Weights of a small image denoising autoencoder.
Model: 48-pixel images, encoder arch vit, encoder num experts 32, encoder patch size [8, 8], encoder layers 16, decoder activation relu, decoder widths [64, 128, 192, 256].
Training: soap at rate 0.0032, batches of 128.
Data: trained on aerial photos of the United States (SatlasPretrain), 101725 training examples.
Rows from block 9 of the encoder of a small image denoising autoencoder, named by matrix and row number. Rows with one number within an expert belong to one neuron, the router's apart. Each number is 128 + 32 x the weight over its row's rms, rounded and kept within 0 to 255. All counts start at 0. Numbers have three digits each.
After each expert's rows are labels from the 100 images, of 14976, where the router gives the expert most weight on average: "strongest on" is what is common among them; "peak on" is the class under the peak. Only what is clearly more common there than usual is listed. The data: aerial photos of the United States (SatlasPretrain).
# router: router (encoder.blocks.9.mlp.router.weight, 32x192, trained with AdamW), inputs 0-63
# up: expert up (encoder.blocks.9.mlp.up, 32x96x192), inputs 0-63
# down: expert down (encoder.blocks.9.mlp.down, 32x192x96, transposed), outputs 0-63

# expert 1
router.1:183195113148090140144160107100108121199156098075147104096070157091090134164070155092096134148146079090126152105090096113142148168133080147136161150112096115117069070150172162188092128086119159
up.0:069115149143114162069116084153165138175145136106130145158173148146098157130174167095142116076117057151166094128138089106118132100157159141091137111111175113130169194135144177096169123087081112
down.0:107104158095092155070129098094109140151150161183130173162097092109161163146162123099183130131125131174121119079185137130070135162156127152107183140109145207098154155182076139141158173151098138
strongest on: crop field
peak on: crop field

# expert 20
router.20:157131189188109157170164096076086129135109094163144134148127145090159163097128085109143156110079095126129122173092095111122122135157149140143130151093172182162091057145161105165192128070158096
up.0:109159145079127105110137125129193115096157112176091127135084110128151075098130120146123112209143126145101131084117160113138137147137157118096155137092137125173136138125120118193105101093175150
down.0:072091173090147105168049090133123156049176129118156127169136165162122177137117116074104120097124131149132166160151136138107134144120101155120125064111107117155146164138143128110115098161114135
strongest on: building
peak on: building

# expert 19
router.19:118155188102164119088157124150118108103119069092184157116120124168139113103123124174151119205136164114116100121131094071109094176121113182081133145113119181103112166178153106103171126135139099
up.0:134104112179141111114141145161100105121115086149094080108136138082097091087064122139111162156142152093071149146118150111178102143112154124111146126070160069118177121082186174195112205138127124
down.0:205130130123138167162093123123092178148158140147088072107146128157139190072111168135093159091141128120171139094127159157084126135186124147170083104134100146099104094169214135159139162133081098
strongest on: crop field
peak on: crop field

# expert 7
router.7:140126144143176154129096071158148111138196145181105093117078119163140151132137138129149072164094058093140160133091109162076056103138113120140129134066169113123116136108134079104139131096136184
up.0:177118120111111125174081164091129126067125139070149108149117118192137138171160091191121120121095113179131138130066149142108137146093106165150104108173114122108139086142152132167081071140107161
down.0:138137059134129137160112095190124114062155112134134151091120115133123181098151060126165128107106115128092147155099150088139107181085107109095117120123166121122103129089125131090177113136097122
strongest on: crop field
peak on: crop field

# expert 25
router.25:139151177107182151151163103080146131092118141128091165114163157160128119073107083078079101166109100130168155162125101169127154117095094101108135124166191106102126149158082085111180138060172148
up.0:157129099097148115066131175113160141160140089097130162116196140131150174127168152129175073093114178145112080156114170136199123138117129183129119127138116122140109130153156131072134148135168094
down.0:176092154052127126116101109101158129089111087138127087116090102140191064139108143187118129146153136136097152089196161129129128175160144116115173124140129165127160121135138120100148113158069144
strongest on: crop field
peak on: crop field

# expert 17
router.17:171185111171136122114162146129101114142153120130125138135115137147130162114158144086161137161094128083194172153136098065099183162144079153172138124151115105166102159142156152172155094068155178
up.0:134089134153101081102122105131163131091105109176149111111107128118107145162122195137107152188189120091098067152116166155158097117144116108169135143076150134073186067140177172196130156059092171
down.0:065147131148129116161137099107135082165099138173100147145071135173126155103061151165141125160147156110126159098125098101031110153142182170106192101167116181152135121131152120118125115080128115
strongest on: crop field
peak on: crop field

# expert 30
router.30:150138161144106188170141083134149101171144156104133172141146161138168130111137080088075143161106104094194110116141129114151173094101099136112151134137129150118134161113129118145167165119134140
up.0:096077065061132150092097089117106111182132125140131100136186152116081138112074117082116151115075134085099126186147144144138152172143175115089128164116127149165156144103143097166182096127078138
down.0:134159131137163132092138109088093101107114098093160183163156102161111167105166081111095150109101104144123095115169114100140057110085148176148112162141103172157125095125081163175173145156145108
strongest on: crop field
peak on: crop field

# expert 29
router.29:168132139142108177160173104143173151184112175136123147111107179117147128094150107140128050134090117080159137118135100081105090181127135135114136152189146154120133141091113134127118118119144157
up.0:152169130136120147114109117121135135169121068081144139162104153135092183176173097150157068111158116167208094136106148142094144174090125147141106184151116160155172116125122058058111160200132181
down.0:150170104113155139143069099117154115104076135112175109134076106133142201162127157165147102148186143149155117076128081093101131124099082122132142117132127088143065094119126125094086105135120134
strongest on: crop field
peak on: crop field