Rows from block 3 of the encoder of a small image denoising autoencoder, named by matrix and row number. Rows with one number within an expert belong to one neuron, the router's apart. Each number is 200 + 30 x the weight over its row's rms, rounded and kept within 0 to 999. All counts start at 0.
After each expert's rows are labels from the 100 images, of 14976, where the router gives the expert most weight on average: "peak at" is the part of the image that holds the peak; "responds to" is what is common among them. Only what is clearly more common there than usual is listed. The data: aerial photos of the United States (SatlasPretrain). In brackets: how many of the 100.
# router: router (encoder.blocks.3.mlp.router.weight, 32x192, trained with AdamW), inputs 96-191
# up: expert up (encoder.blocks.3.mlp.up, 32x96x192), inputs 96-191
# down: expert down (encoder.blocks.3.mlp.down, 32x192x96, transposed), outputs 96-191

# expert 17
router.17,206,199,213,246,183,190,197,254,245,243,172,148,182,214,208,203,197,262,178,232,195,209,249,179,194,229,164,256,216,172,163,147,188,158,193,193,181,134,200,191,179,178,207,221,201,182,166,166,199,178,161,183,204,263,212,215,226,240,225,210,193,206,206,217,236,194,250,199,235,212,193,214,223,242,192,189,219,258,201,200,212,193,235,246,221,197,181,200,207,213,270,230,233,134,213,189
up.0,173,202,242,193,187,165,177,188,199,190,176,198,216,232,223,224,194,253,200,212,232,226,231,174,229,176,228,212,210,212,225,201,208,220,141,209,167,170,239,236,146,162,209,230,200,191,220,178,176,235,247,162,177,217,197,178,157,203,239,224,237,184,161,206,172,188,198,190,275,170,190,191,204,185,208,227,173,196,249,222,217,203,217,224,203,166,164,180,145,158,221,147,188,253,217,175
down.0,233,258,194,189,262,212,208,165,183,196,214,200,228,258,218,207,215,229,167,161,188,224,176,176,237,187,221,199,177,154,204,223,156,152,217,234,191,179,176,195,143,208,238,254,177,220,169,222,197,172,212,173,231,192,224,106,207,286,245,155,174,202,214,229,184,204,166,262,213,175,233,209,238,222,198,181,241,202,207,184,237,160,216,199,259,168,187,229,226,222,188,162,201,188,186,198
up.1,187,205,187,202,271,163,180,217,193,212,197,222,202,226,191,236,142,180,149,200,227,202,206,239,192,197,186,200,244,208,184,191,238,179,196,196,180,165,214,185,170,194,156,177,163,258,209,191,238,234,170,156,169,212,187,241,243,162,230,202,222,241,94,196,215,200,202,169,262,216,167,237,145,187,204,232,227,205,198,208,170,248,140,214,211,203,237,205,195,177,158,182,203,200,205,274
down.1,209,149,254,194,230,216,204,157,243,168,209,176,255,234,179,196,186,147,158,175,208,174,208,211,181,172,238,222,223,223,180,153,193,220,234,193,192,195,166,202,186,189,185,212,162,209,210,196,219,149,252,177,183,182,147,170,220,243,229,119,180,229,238,209,203,205,204,158,136,188,197,184,128,224,163,193,275,231,213,208,181,240,186,216,180,184,205,239,158,223,161,180,214,252,186,206
up.2,214,220,240,201,240,212,134,200,168,191,263,201,176,198,213,230,186,181,190,254,221,214,190,251,171,226,249,192,203,236,185,168,205,232,182,219,211,175,215,213,196,179,185,192,199,199,212,150,217,187,206,197,191,201,200,240,195,210,175,201,198,198,137,174,196,204,212,189,236,191,181,235,159,208,217,223,211,165,198,241,195,235,147,225,202,216,244,171,189,194,179,149,205,182,210,231
down.2,215,214,226,177,242,194,187,165,209,187,226,109,210,222,227,193,196,204,178,172,221,191,146,139,183,173,233,168,205,250,156,154,223,211,213,187,204,190,216,258,185,247,166,237,201,244,183,189,190,182,278,142,210,179,201,210,192,200,202,166,194,196,240,185,165,220,179,183,175,182,192,216,192,149,196,170,226,266,196,213,149,208,209,236,177,200,190,223,187,236,185,177,186,240,140,221
up.3,215,202,162,134,125,183,236,211,183,205,197,183,175,198,233,179,200,210,194,208,224,175,173,194,252,178,241,176,174,158,206,196,173,170,200,160,210,217,156,183,211,179,280,165,121,169,203,178,175,232,186,180,161,242,161,218,192,194,188,177,160,159,223,194,141,187,186,220,182,196,183,218,171,218,219,214,187,205,165,207,196,168,205,175,177,220,229,206,172,219,223,171,209,129,162,146
down.3,225,232,241,244,188,215,178,219,186,170,255,229,166,201,198,176,175,191,215,212,257,226,206,179,203,194,160,189,166,247,198,211,179,170,231,202,180,234,213,205,219,210,214,208,215,156,203,136,199,197,190,199,311,251,210,177,227,166,233,200,186,176,178,163,189,234,185,206,138,218,209,197,239,161,207,176,224,175,267,130,153,199,241,180,246,228,196,151,189,186,199,204,177,183,203,205
peak at: top left (50)
responds to: crop field (42)

# expert 14
router.14,183,240,202,216,223,179,220,220,253,234,164,191,193,199,209,210,229,192,185,247,185,223,178,221,154,183,208,176,195,199,188,163,200,159,237,234,171,163,199,194,171,267,202,241,145,211,204,173,142,166,145,159,215,212,204,208,221,248,166,176,234,195,202,189,210,219,185,198,152,225,249,236,184,211,215,252,231,249,246,208,204,163,232,211,178,229,228,252,231,179,195,151,174,124,203,210
up.0,192,186,221,147,193,221,225,238,157,200,189,185,195,168,193,212,201,187,203,188,186,182,203,233,190,166,190,202,214,196,178,280,185,158,219,211,218,216,272,246,185,188,200,217,203,202,179,177,197,176,193,160,203,228,219,231,166,181,211,150,210,225,214,192,160,217,208,218,241,158,178,234,147,241,144,160,192,200,206,200,180,197,148,197,202,234,213,169,205,166,143,175,233,168,207,147
down.0,171,205,199,185,146,122,223,207,206,188,197,153,233,161,202,198,198,261,218,202,245,159,188,147,212,221,193,203,201,235,225,211,255,199,136,217,184,202,209,180,170,154,193,211,192,242,252,193,172,209,222,226,254,173,183,188,192,237,170,226,196,214,202,171,200,135,166,189,206,185,184,231,216,166,227,180,198,189,160,200,191,155,164,183,228,212,150,225,170,204,201,196,167,207,222,219
up.1,137,116,199,173,210,218,194,211,178,235,202,197,175,234,202,166,208,159,171,254,265,200,223,191,213,204,195,200,238,216,189,184,248,213,217,211,190,193,172,206,194,214,191,188,187,180,221,199,188,215,201,216,172,215,195,192,196,199,219,206,207,152,226,193,185,274,194,173,185,204,198,198,163,187,237,130,186,231,176,217,157,195,139,155,195,207,201,198,180,202,136,213,246,256,144,175
down.1,266,211,164,203,243,152,214,234,224,208,212,174,220,171,162,241,169,134,228,189,237,212,157,218,177,198,206,203,226,208,186,149,228,200,227,181,152,162,227,218,150,217,243,171,177,196,160,198,128,199,203,199,207,221,213,223,186,153,265,213,193,203,222,176,185,223,216,231,170,188,222,180,203,204,206,190,251,228,209,224,188,158,234,226,185,217,184,171,185,221,222,205,182,200,173,188
up.2,184,184,217,211,231,151,185,241,178,197,210,176,213,199,185,189,203,213,219,197,262,205,224,193,184,213,200,197,223,166,199,218,257,191,189,203,145,215,189,210,169,186,173,166,179,185,247,204,228,175,222,189,177,197,164,160,196,195,210,218,132,195,200,208,171,250,202,193,195,143,179,249,252,187,180,212,199,194,224,236,199,238,201,243,244,183,227,189,198,243,179,186,254,205,160,174
down.2,200,233,191,222,241,201,215,235,198,261,186,198,197,134,216,190,175,155,186,215,184,231,219,232,184,224,201,181,215,256,197,161,275,189,200,156,169,180,205,209,165,225,178,225,196,189,182,174,215,205,146,196,172,166,208,211,222,144,181,180,194,152,183,140,228,243,194,227,189,228,152,225,247,214,207,214,213,207,174,189,213,221,218,179,262,228,172,223,141,201,194,251,180,147,235,216
up.3,209,179,196,164,182,245,190,136,211,216,209,162,239,213,193,230,212,200,223,232,210,234,189,189,185,222,222,225,222,204,254,191,152,179,159,214,207,157,221,230,194,198,181,214,172,249,203,221,191,211,239,164,151,211,191,227,134,196,183,225,222,227,228,166,227,220,232,217,231,158,190,180,154,239,246,147,196,226,221,242,151,158,183,198,198,217,177,195,173,211,205,213,234,209,190,263
down.3,209,184,191,193,189,156,245,186,251,193,191,215,216,201,183,142,181,134,184,192,217,226,162,183,232,212,211,226,190,197,225,189,205,191,185,180,224,164,216,275,171,255,197,202,220,238,220,187,180,165,177,220,247,206,240,253,162,194,191,144,214,195,182,177,248,172,152,222,163,230,189,221,145,183,196,183,246,172,206,222,213,205,174,173,201,123,262,150,231,181,140,223,181,242,246,162
peak at: middle right (27)
responds to: crop field (25)

# expert 11
router.11,193,171,189,206,182,159,173,161,193,166,227,191,203,229,229,211,198,192,225,194,189,149,180,162,284,214,205,172,177,163,192,250,209,230,230,189,207,211,222,199,207,135,191,216,203,191,226,226,194,198,205,167,192,216,182,154,164,195,188,181,181,213,250,194,230,224,169,223,173,182,183,142,172,125,178,177,195,211,176,189,110,188,163,223,168,234,185,175,197,173,173,185,159,217,204,227
up.0,158,166,220,156,256,252,224,203,175,223,235,153,197,203,210,143,209,208,219,178,226,186,172,203,219,205,233,222,151,219,224,178,210,233,186,227,199,204,227,157,181,267,195,239,237,211,219,222,240,179,202,180,195,192,156,201,192,204,198,213,224,191,167,199,156,214,171,223,169,216,198,167,234,216,218,205,194,143,160,198,171,202,172,234,174,186,240,175,132,203,205,236,167,153,190,187
down.0,191,215,202,154,149,215,231,220,219,206,154,215,198,225,240,201,231,216,237,235,188,189,204,187,242,202,196,224,225,213,222,198,211,192,194,211,204,137,187,188,190,220,223,224,219,246,205,250,265,178,202,273,164,223,253,228,180,143,184,197,222,214,212,153,237,188,185,167,213,222,221,214,226,171,203,282,175,181,168,244,174,223,208,134,198,200,175,178,151,232,134,221,174,224,237,178
up.1,104,129,214,149,180,167,202,167,212,182,202,170,189,150,138,221,163,193,225,148,236,182,136,195,173,246,186,186,181,217,150,160,202,224,169,236,144,208,233,148,210,203,169,205,206,257,240,184,214,224,221,219,160,231,194,223,164,203,147,233,199,233,186,172,178,197,157,212,231,192,173,148,156,202,190,183,164,199,204,251,154,158,218,184,186,235,166,193,180,222,174,199,205,200,178,229
down.1,189,165,201,234,168,216,190,260,217,221,198,205,202,229,225,175,316,207,214,232,207,222,199,200,149,235,194,225,229,214,198,213,211,217,212,143,219,140,193,221,225,235,208,226,176,225,202,217,194,182,168,244,102,186,220,208,158,141,199,213,223,209,195,188,276,179,207,196,243,167,234,217,216,174,217,221,155,165,208,249,197,186,225,203,239,246,154,174,130,227,236,219,163,213,238,256
up.2,154,168,231,180,154,188,177,180,180,197,219,185,193,205,219,204,211,206,246,158,193,186,154,220,208,183,232,222,217,202,210,146,230,213,183,184,151,256,255,188,198,183,139,206,160,225,241,226,256,187,196,195,172,192,226,226,200,208,207,208,214,183,159,173,250,213,176,145,200,157,187,222,192,199,189,215,186,170,200,193,196,229,209,221,191,211,167,193,222,219,169,223,179,208,179,253
down.2,221,214,218,230,165,178,214,223,165,204,188,200,225,214,204,204,217,215,180,251,184,184,164,187,178,119,187,232,260,182,210,210,260,200,155,195,197,196,206,173,184,266,246,186,200,186,187,255,236,229,220,244,161,265,177,193,205,211,205,223,243,186,230,204,207,252,174,213,204,198,251,214,189,144,189,169,107,157,205,224,166,152,163,158,149,195,209,237,146,210,229,180,171,194,239,194
up.3,167,201,194,195,139,163,262,211,219,190,159,229,182,164,201,195,227,132,201,148,199,189,170,199,162,220,186,188,222,160,175,219,169,217,205,224,163,181,173,197,145,245,198,195,204,195,234,216,231,186,220,233,213,180,136,200,203,188,185,216,165,188,147,208,229,204,186,186,190,214,210,231,177,241,185,225,169,180,198,229,195,219,154,216,248,209,202,247,183,188,217,188,193,181,189,200
down.3,179,217,173,205,177,243,197,218,182,243,217,204,204,253,253,212,190,210,175,206,179,178,173,140,178,298,232,163,203,190,234,180,173,193,176,159,199,200,242,141,246,257,239,195,186,180,242,180,202,213,231,195,144,195,270,169,203,219,204,198,210,209,146,189,209,168,171,238,230,236,228,254,163,167,208,236,184,186,219,188,216,182,213,184,186,227,167,200,225,166,226,208,187,189,287,199
peak at: bottom right (33)
responds to: crop field (40)

# expert 4
router.4,151,220,137,207,219,152,174,159,162,167,172,220,184,148,195,247,223,176,196,184,213,193,179,167,224,207,224,213,196,219,228,233,163,235,192,185,203,204,219,189,198,222,193,221,253,212,189,200,200,228,188,194,185,208,185,196,150,160,208,246,186,155,215,205,176,238,142,197,217,198,236,155,183,165,156,183,188,143,180,195,194,212,132,191,255,183,126,169,202,179,170,172,220,177,174,193
up.0,214,213,127,260,201,255,219,220,173,186,196,190,206,199,204,219,196,271,202,164,177,164,215,176,181,162,184,214,167,195,218,175,184,188,200,234,215,242,241,209,210,244,176,177,244,254,206,212,206,200,216,270,216,118,183,222,179,206,198,230,186,182,187,204,219,189,164,199,196,220,247,174,224,223,178,179,260,201,158,215,191,233,194,214,159,206,230,209,165,130,202,192,224,204,202,192
down.0,180,248,207,168,197,241,185,158,220,221,245,204,182,210,201,218,181,229,200,190,173,134,189,193,178,206,242,159,175,206,219,193,181,176,201,183,165,197,207,166,223,206,188,205,177,235,202,209,230,140,300,194,259,179,185,212,211,254,198,168,225,214,215,208,229,195,155,198,161,180,222,241,178,199,227,212,209,189,192,140,210,196,211,186,139,213,183,188,226,184,193,187,203,236,198,198
up.1,219,229,193,274,186,218,220,221,199,210,202,186,180,229,263,238,175,185,236,145,168,240,216,215,206,145,189,252,135,199,176,224,198,207,210,216,236,222,224,217,182,206,237,143,199,184,206,208,184,204,183,246,200,167,162,205,192,178,194,277,200,265,230,184,198,203,213,218,216,222,229,203,221,195,194,201,184,230,177,232,192,184,226,166,196,198,203,189,158,197,164,227,170,165,218,194
down.1,228,218,214,203,190,237,198,142,210,183,181,232,212,224,164,209,191,176,252,172,201,215,232,171,209,162,230,220,186,223,208,218,225,158,199,196,187,187,170,192,221,231,187,176,185,213,235,212,201,189,190,245,294,253,260,256,187,215,187,201,179,234,182,145,186,223,163,162,185,166,248,179,146,168,195,189,191,145,227,213,194,251,181,143,147,198,235,184,200,182,173,190,232,185,217,209
up.2,159,156,140,160,183,223,249,199,192,241,228,149,212,213,175,162,244,141,237,185,206,159,170,201,204,237,207,215,193,179,210,235,251,191,194,192,207,208,173,188,272,164,250,158,110,155,209,167,239,199,189,173,203,241,158,189,215,168,185,192,180,192,157,173,213,228,214,163,172,229,193,235,140,177,212,235,187,217,160,208,207,171,146,183,206,269,260,221,209,223,151,229,203,157,185,153
down.2,183,254,208,161,208,200,203,241,180,211,203,204,189,159,243,185,220,161,244,199,265,210,229,217,218,228,238,223,206,197,164,221,200,204,210,219,162,181,218,259,210,204,229,221,210,185,181,198,242,212,215,266,82,230,175,264,226,217,226,202,210,201,218,270,219,186,238,202,206,228,199,200,242,158,222,268,163,164,153,269,182,170,249,181,183,199,253,194,183,137,215,179,197,224,239,222
up.3,221,161,184,243,225,181,191,189,221,165,175,250,172,212,281,190,178,194,118,217,182,214,222,242,206,177,194,184,209,238,205,179,160,205,213,263,217,161,263,223,214,229,168,214,207,225,205,192,235,185,176,237,165,207,185,241,160,254,177,190,205,214,183,150,218,197,202,147,216,249,172,159,202,196,216,175,248,291,173,195,197,197,207,233,214,190,196,205,234,161,213,204,170,220,234,238
down.3,276,202,203,161,221,227,246,191,185,175,219,175,207,240,154,207,157,180,227,220,215,159,184,196,180,178,209,200,211,182,208,210,258,216,241,183,231,245,183,165,184,188,241,198,210,154,224,156,179,224,186,151,164,176,187,171,207,174,159,200,173,214,249,180,186,157,243,199,178,155,146,236,198,220,205,170,124,169,180,201,163,203,152,168,163,166,182,190,171,170,191,190,192,199,166,191
peak at: middle left (28)
responds to: building (78)

# expert 20
router.20,163,176,164,175,161,197,234,217,161,199,200,219,193,200,164,225,190,235,196,193,193,157,152,190,220,200,199,242,212,188,180,150,215,220,200,246,248,234,248,167,182,189,206,212,206,246,200,165,190,240,197,251,206,170,230,191,163,227,272,187,202,189,210,159,209,209,235,207,205,208,126,208,189,207,226,206,200,166,178,184,220,193,146,158,249,171,191,194,226,207,162,231,267,193,211,204
up.0,191,196,176,207,250,242,212,260,159,188,219,172,210,235,187,208,223,194,194,232,142,200,174,196,197,193,203,211,189,202,199,186,219,196,207,197,252,221,216,200,239,172,223,184,198,158,205,176,250,158,224,161,260,260,169,201,229,246,195,206,237,139,164,209,193,181,194,173,166,197,192,173,220,232,196,195,302,206,186,202,248,157,230,184,155,211,250,227,221,239,209,243,232,228,231,197
down.0,205,141,193,195,203,215,158,218,165,208,228,211,255,171,201,227,161,272,203,235,201,151,227,210,135,260,156,170,212,203,197,107,203,222,224,143,222,244,202,210,194,232,233,226,201,230,195,208,216,209,188,193,140,187,209,202,185,181,198,202,230,207,161,208,206,142,213,153,225,224,235,209,201,225,208,191,209,202,191,206,200,213,156,210,180,208,178,216,199,246,180,205,250,200,213,198
up.1,189,123,176,164,186,155,207,199,191,191,162,193,195,177,194,190,164,170,186,205,234,208,189,198,206,183,178,152,147,197,186,194,244,220,191,180,185,151,176,200,171,181,173,219,242,224,182,234,175,222,203,163,184,189,122,217,249,159,229,212,213,228,213,204,231,168,241,155,216,214,206,130,211,248,151,181,212,218,192,234,158,223,178,209,189,220,210,198,257,215,239,213,128,201,182,226
down.1,217,185,223,109,182,138,250,218,153,192,217,224,236,193,193,171,177,177,251,230,189,227,208,152,180,186,178,170,171,222,234,224,241,192,173,237,170,190,193,240,171,244,157,224,212,165,172,156,141,183,179,221,141,188,206,191,214,160,225,196,183,212,197,144,173,230,211,205,206,201,143,142,233,208,194,141,203,165,235,179,205,177,198,209,221,214,218,172,174,213,173,199,185,142,184,223
up.2,210,177,140,174,123,173,240,204,150,170,170,248,178,128,199,223,167,239,186,174,252,175,178,201,172,206,225,205,221,227,198,161,215,198,133,177,195,230,137,220,176,248,200,191,200,223,206,253,241,217,182,135,165,217,145,196,240,142,225,248,204,183,150,233,181,195,208,179,219,197,246,163,183,205,210,167,231,214,203,143,198,186,192,168,164,245,246,229,211,223,165,200,205,245,230,222
down.2,240,186,163,170,256,224,185,231,210,188,176,220,202,205,165,203,192,208,182,228,214,170,238,247,175,214,165,154,195,182,210,194,219,223,203,246,202,214,187,216,230,202,162,177,194,133,209,227,228,178,255,211,95,174,230,225,192,209,155,212,222,173,190,226,172,188,230,184,153,286,227,159,203,242,222,186,191,218,122,185,175,215,207,172,163,190,220,212,195,152,239,206,218,213,174,151
up.3,210,180,175,184,209,238,242,218,179,233,217,195,213,241,182,184,217,158,226,202,234,155,117,211,233,213,152,191,181,133,188,192,228,208,176,200,193,229,195,129,205,213,234,166,148,108,206,168,224,239,219,215,246,233,121,173,220,178,196,216,172,165,237,221,217,248,183,241,193,180,167,178,220,203,210,159,128,221,167,223,228,207,157,142,211,218,201,199,193,198,187,185,235,211,145,167
down.3,186,222,223,175,223,154,192,194,183,236,191,200,248,210,198,225,211,192,166,171,237,247,290,230,243,186,211,207,241,211,179,248,164,175,240,231,199,202,234,248,164,188,190,228,229,197,184,243,228,155,179,189,107,179,218,207,157,203,183,235,231,173,176,197,197,196,240,209,185,217,221,188,198,233,201,257,148,140,208,198,185,217,229,251,232,127,195,175,263,124,203,164,175,201,215,149
peak at: top left (72)
responds to: crop field (36)

# expert 30
router.30,193,192,229,216,196,137,234,221,237,198,227,188,207,173,188,214,209,210,184,159,171,264,173,162,211,214,151,226,273,218,216,170,193,196,230,227,149,161,177,158,230,197,191,266,184,183,232,228,177,193,202,217,242,190,238,199,249,168,171,198,226,155,156,190,193,140,207,215,159,175,226,225,183,192,199,201,163,165,194,237,201,186,221,174,166,259,200,197,185,256,221,222,186,216,203,203
up.0,168,197,157,177,237,242,232,194,173,194,206,194,213,203,169,218,249,204,217,193,152,209,176,151,226,176,204,223,186,207,209,214,227,236,188,195,222,190,245,223,202,119,180,167,163,136,206,184,245,214,249,227,177,244,196,163,177,242,210,225,183,170,212,159,175,180,177,229,211,117,220,153,245,175,174,147,186,200,202,204,196,170,215,200,169,197,214,155,237,209,200,260,245,176,156,203
down.0,212,184,188,223,173,231,183,154,194,167,239,178,212,214,261,135,239,183,141,175,210,207,186,217,186,203,258,212,213,230,181,219,186,202,247,206,218,194,236,204,220,189,217,222,177,168,125,165,210,173,252,186,198,199,171,197,209,201,237,224,220,202,214,184,190,221,203,221,219,141,198,171,194,220,181,150,139,220,233,210,186,190,184,198,212,185,181,184,204,187,139,230,201,208,241,174
up.1,170,162,247,226,219,170,188,181,183,222,227,237,174,183,203,200,139,210,241,227,207,301,216,198,172,147,194,180,202,196,251,212,215,219,256,186,186,217,265,217,160,160,198,212,241,143,225,209,177,193,212,164,153,201,194,136,215,207,233,191,186,201,192,175,187,173,202,230,190,220,171,218,199,225,195,201,155,189,211,211,166,216,187,196,226,211,165,194,223,211,209,222,232,205,175,228
down.1,237,153,221,238,147,218,229,192,155,211,237,185,239,130,218,200,191,224,202,186,250,255,227,195,201,248,170,157,181,203,199,223,214,200,186,185,216,204,195,224,197,203,160,203,202,197,146,219,198,228,171,123,189,201,220,206,177,169,222,276,226,241,214,211,206,215,201,241,205,200,206,183,200,186,148,269,161,211,191,230,212,172,222,232,263,258,155,243,189,254,240,241,164,176,232,247
up.2,213,215,169,160,206,184,184,181,193,206,211,191,205,229,156,185,193,200,161,196,214,213,163,232,115,242,203,196,207,184,232,225,230,201,173,191,205,205,194,199,181,213,224,211,222,231,211,189,208,179,279,210,150,116,204,208,207,216,214,212,200,217,229,220,209,226,212,235,127,218,193,235,177,223,167,157,194,211,177,191,187,227,207,225,175,214,221,211,219,169,205,203,176,256,197,195
down.2,170,218,184,245,190,167,241,177,272,251,198,218,220,202,175,243,236,216,203,238,207,236,233,162,225,207,237,186,253,162,186,96,158,225,158,252,214,204,216,180,218,206,193,261,184,294,191,185,165,175,176,204,151,240,201,205,176,234,228,272,208,223,195,223,228,202,214,189,219,205,199,254,200,206,191,223,216,212,143,200,270,192,209,216,197,198,192,240,225,186,220,199,208,206,191,188
up.3,135,254,180,185,236,162,265,166,217,225,186,226,193,197,136,200,217,196,201,146,173,190,271,155,188,179,255,198,173,190,185,191,209,227,173,216,201,161,180,223,150,255,235,228,252,203,211,220,250,230,206,220,160,181,193,194,180,193,193,193,175,195,207,166,194,232,161,154,183,205,165,173,171,171,187,179,184,189,192,227,266,181,167,203,234,178,182,214,160,184,200,133,164,155,144,163
down.3,181,143,197,136,198,173,171,219,118,213,210,163,197,195,160,247,193,293,201,206,204,194,161,193,149,222,179,208,209,204,200,218,178,199,186,197,239,231,201,178,178,266,237,202,247,187,186,235,180,228,221,197,155,229,254,215,129,138,213,207,168,221,215,228,199,170,201,215,219,212,194,205,202,234,202,215,222,149,134,210,190,151,218,193,170,210,189,148,188,175,247,191,189,243,187,205
peak at: bottom left (27); middle left (27)
responds to: crop field (28)

# expert 3
router.3,196,222,197,226,235,209,213,238,185,222,218,218,170,237,191,141,198,225,240,211,151,186,185,216,130,208,166,202,204,197,196,152,199,195,204,233,203,122,201,239,247,185,207,212,181,224,202,204,170,180,183,179,180,259,251,180,218,211,219,176,196,169,238,210,207,162,199,227,198,247,159,171,222,233,237,232,222,180,195,218,209,158,200,154,224,189,194,216,250,197,188,217,235,142,198,250
up.0,210,248,210,212,185,253,182,175,205,208,210,253,161,181,160,203,188,169,217,187,155,220,171,245,246,211,198,178,188,207,199,190,178,224,168,251,194,174,189,250,210,141,175,232,263,190,150,183,169,185,183,169,171,261,204,130,191,208,169,179,205,233,201,179,229,164,207,201,218,222,226,219,197,155,193,190,180,197,205,216,158,159,228,211,149,192,211,221,149,225,202,241,176,189,179,202
down.0,188,205,196,213,177,147,222,157,215,173,168,174,152,245,227,207,171,178,228,217,219,258,186,219,144,174,189,165,209,184,188,203,192,268,195,228,191,205,168,200,192,220,157,188,217,177,166,199,140,212,190,221,180,224,188,168,178,180,196,163,184,205,209,197,259,179,228,208,148,209,253,169,192,211,221,187,223,220,203,186,223,203,172,167,177,167,198,231,217,182,179,182,152,184,203,205
up.1,187,153,157,150,165,221,189,207,160,177,212,206,198,193,221,164,178,206,269,238,225,229,134,187,238,228,212,188,194,148,184,176,182,229,247,148,210,182,199,185,190,177,204,212,223,166,194,237,217,218,208,230,243,163,146,158,204,224,227,214,157,227,225,231,155,170,219,207,180,218,181,199,198,183,148,177,240,219,201,264,125,189,192,189,195,205,194,209,196,207,232,197,190,216,163,195
down.1,223,245,160,203,175,173,188,216,175,191,191,256,204,202,259,232,240,213,211,209,192,201,179,213,161,203,230,162,165,162,203,171,148,196,152,239,185,235,187,194,225,225,189,277,229,201,202,192,255,191,199,137,228,170,190,212,197,122,175,224,216,206,228,214,226,139,231,160,208,169,227,177,256,180,217,203,184,200,209,212,239,136,217,226,184,188,184,179,235,226,230,195,123,246,221,218
up.2,154,226,189,197,225,198,209,183,190,172,209,173,206,208,215,231,211,157,201,167,177,225,169,120,157,163,218,165,179,194,174,231,218,215,211,190,171,146,225,174,196,238,234,180,188,213,239,252,195,203,198,196,175,239,230,170,162,204,233,182,164,200,160,187,197,234,188,206,186,208,216,186,128,217,220,184,112,208,215,262,219,151,183,178,211,177,144,186,174,156,206,173,198,225,178,221
down.2,194,174,162,205,144,232,184,181,203,176,200,160,199,173,217,161,207,144,214,215,198,192,154,161,196,190,263,221,222,211,206,192,227,215,219,165,163,161,154,237,161,157,217,205,229,137,209,172,222,194,210,189,187,232,194,160,192,245,223,198,232,182,210,224,218,163,198,224,195,195,187,225,173,247,214,144,148,160,203,159,251,125,188,159,199,197,202,221,174,189,175,279,199,193,186,192
up.3,175,230,195,208,218,242,205,236,136,188,207,191,201,192,203,199,204,180,234,180,141,180,189,150,218,242,199,192,164,154,230,160,194,226,188,212,189,238,210,151,221,197,229,236,235,211,241,183,242,227,154,189,235,198,162,217,210,227,182,228,245,179,213,186,243,219,167,167,167,162,246,220,268,235,159,194,203,212,220,218,263,199,244,214,205,210,214,207,194,191,188,185,192,195,191,182
down.3,174,169,141,192,183,170,204,226,180,187,145,206,235,249,174,218,221,274,184,203,160,164,204,214,186,229,199,216,182,181,194,267,178,205,223,191,222,283,174,220,190,183,190,179,193,147,193,246,209,180,189,175,202,196,221,209,165,195,164,173,215,154,123,220,181,168,186,177,195,212,240,163,177,185,240,223,184,224,206,229,270,170,210,194,202,230,192,188,261,228,203,190,196,194,200,163
peak at: top centre (32); top left (30)
responds to: crop field (29)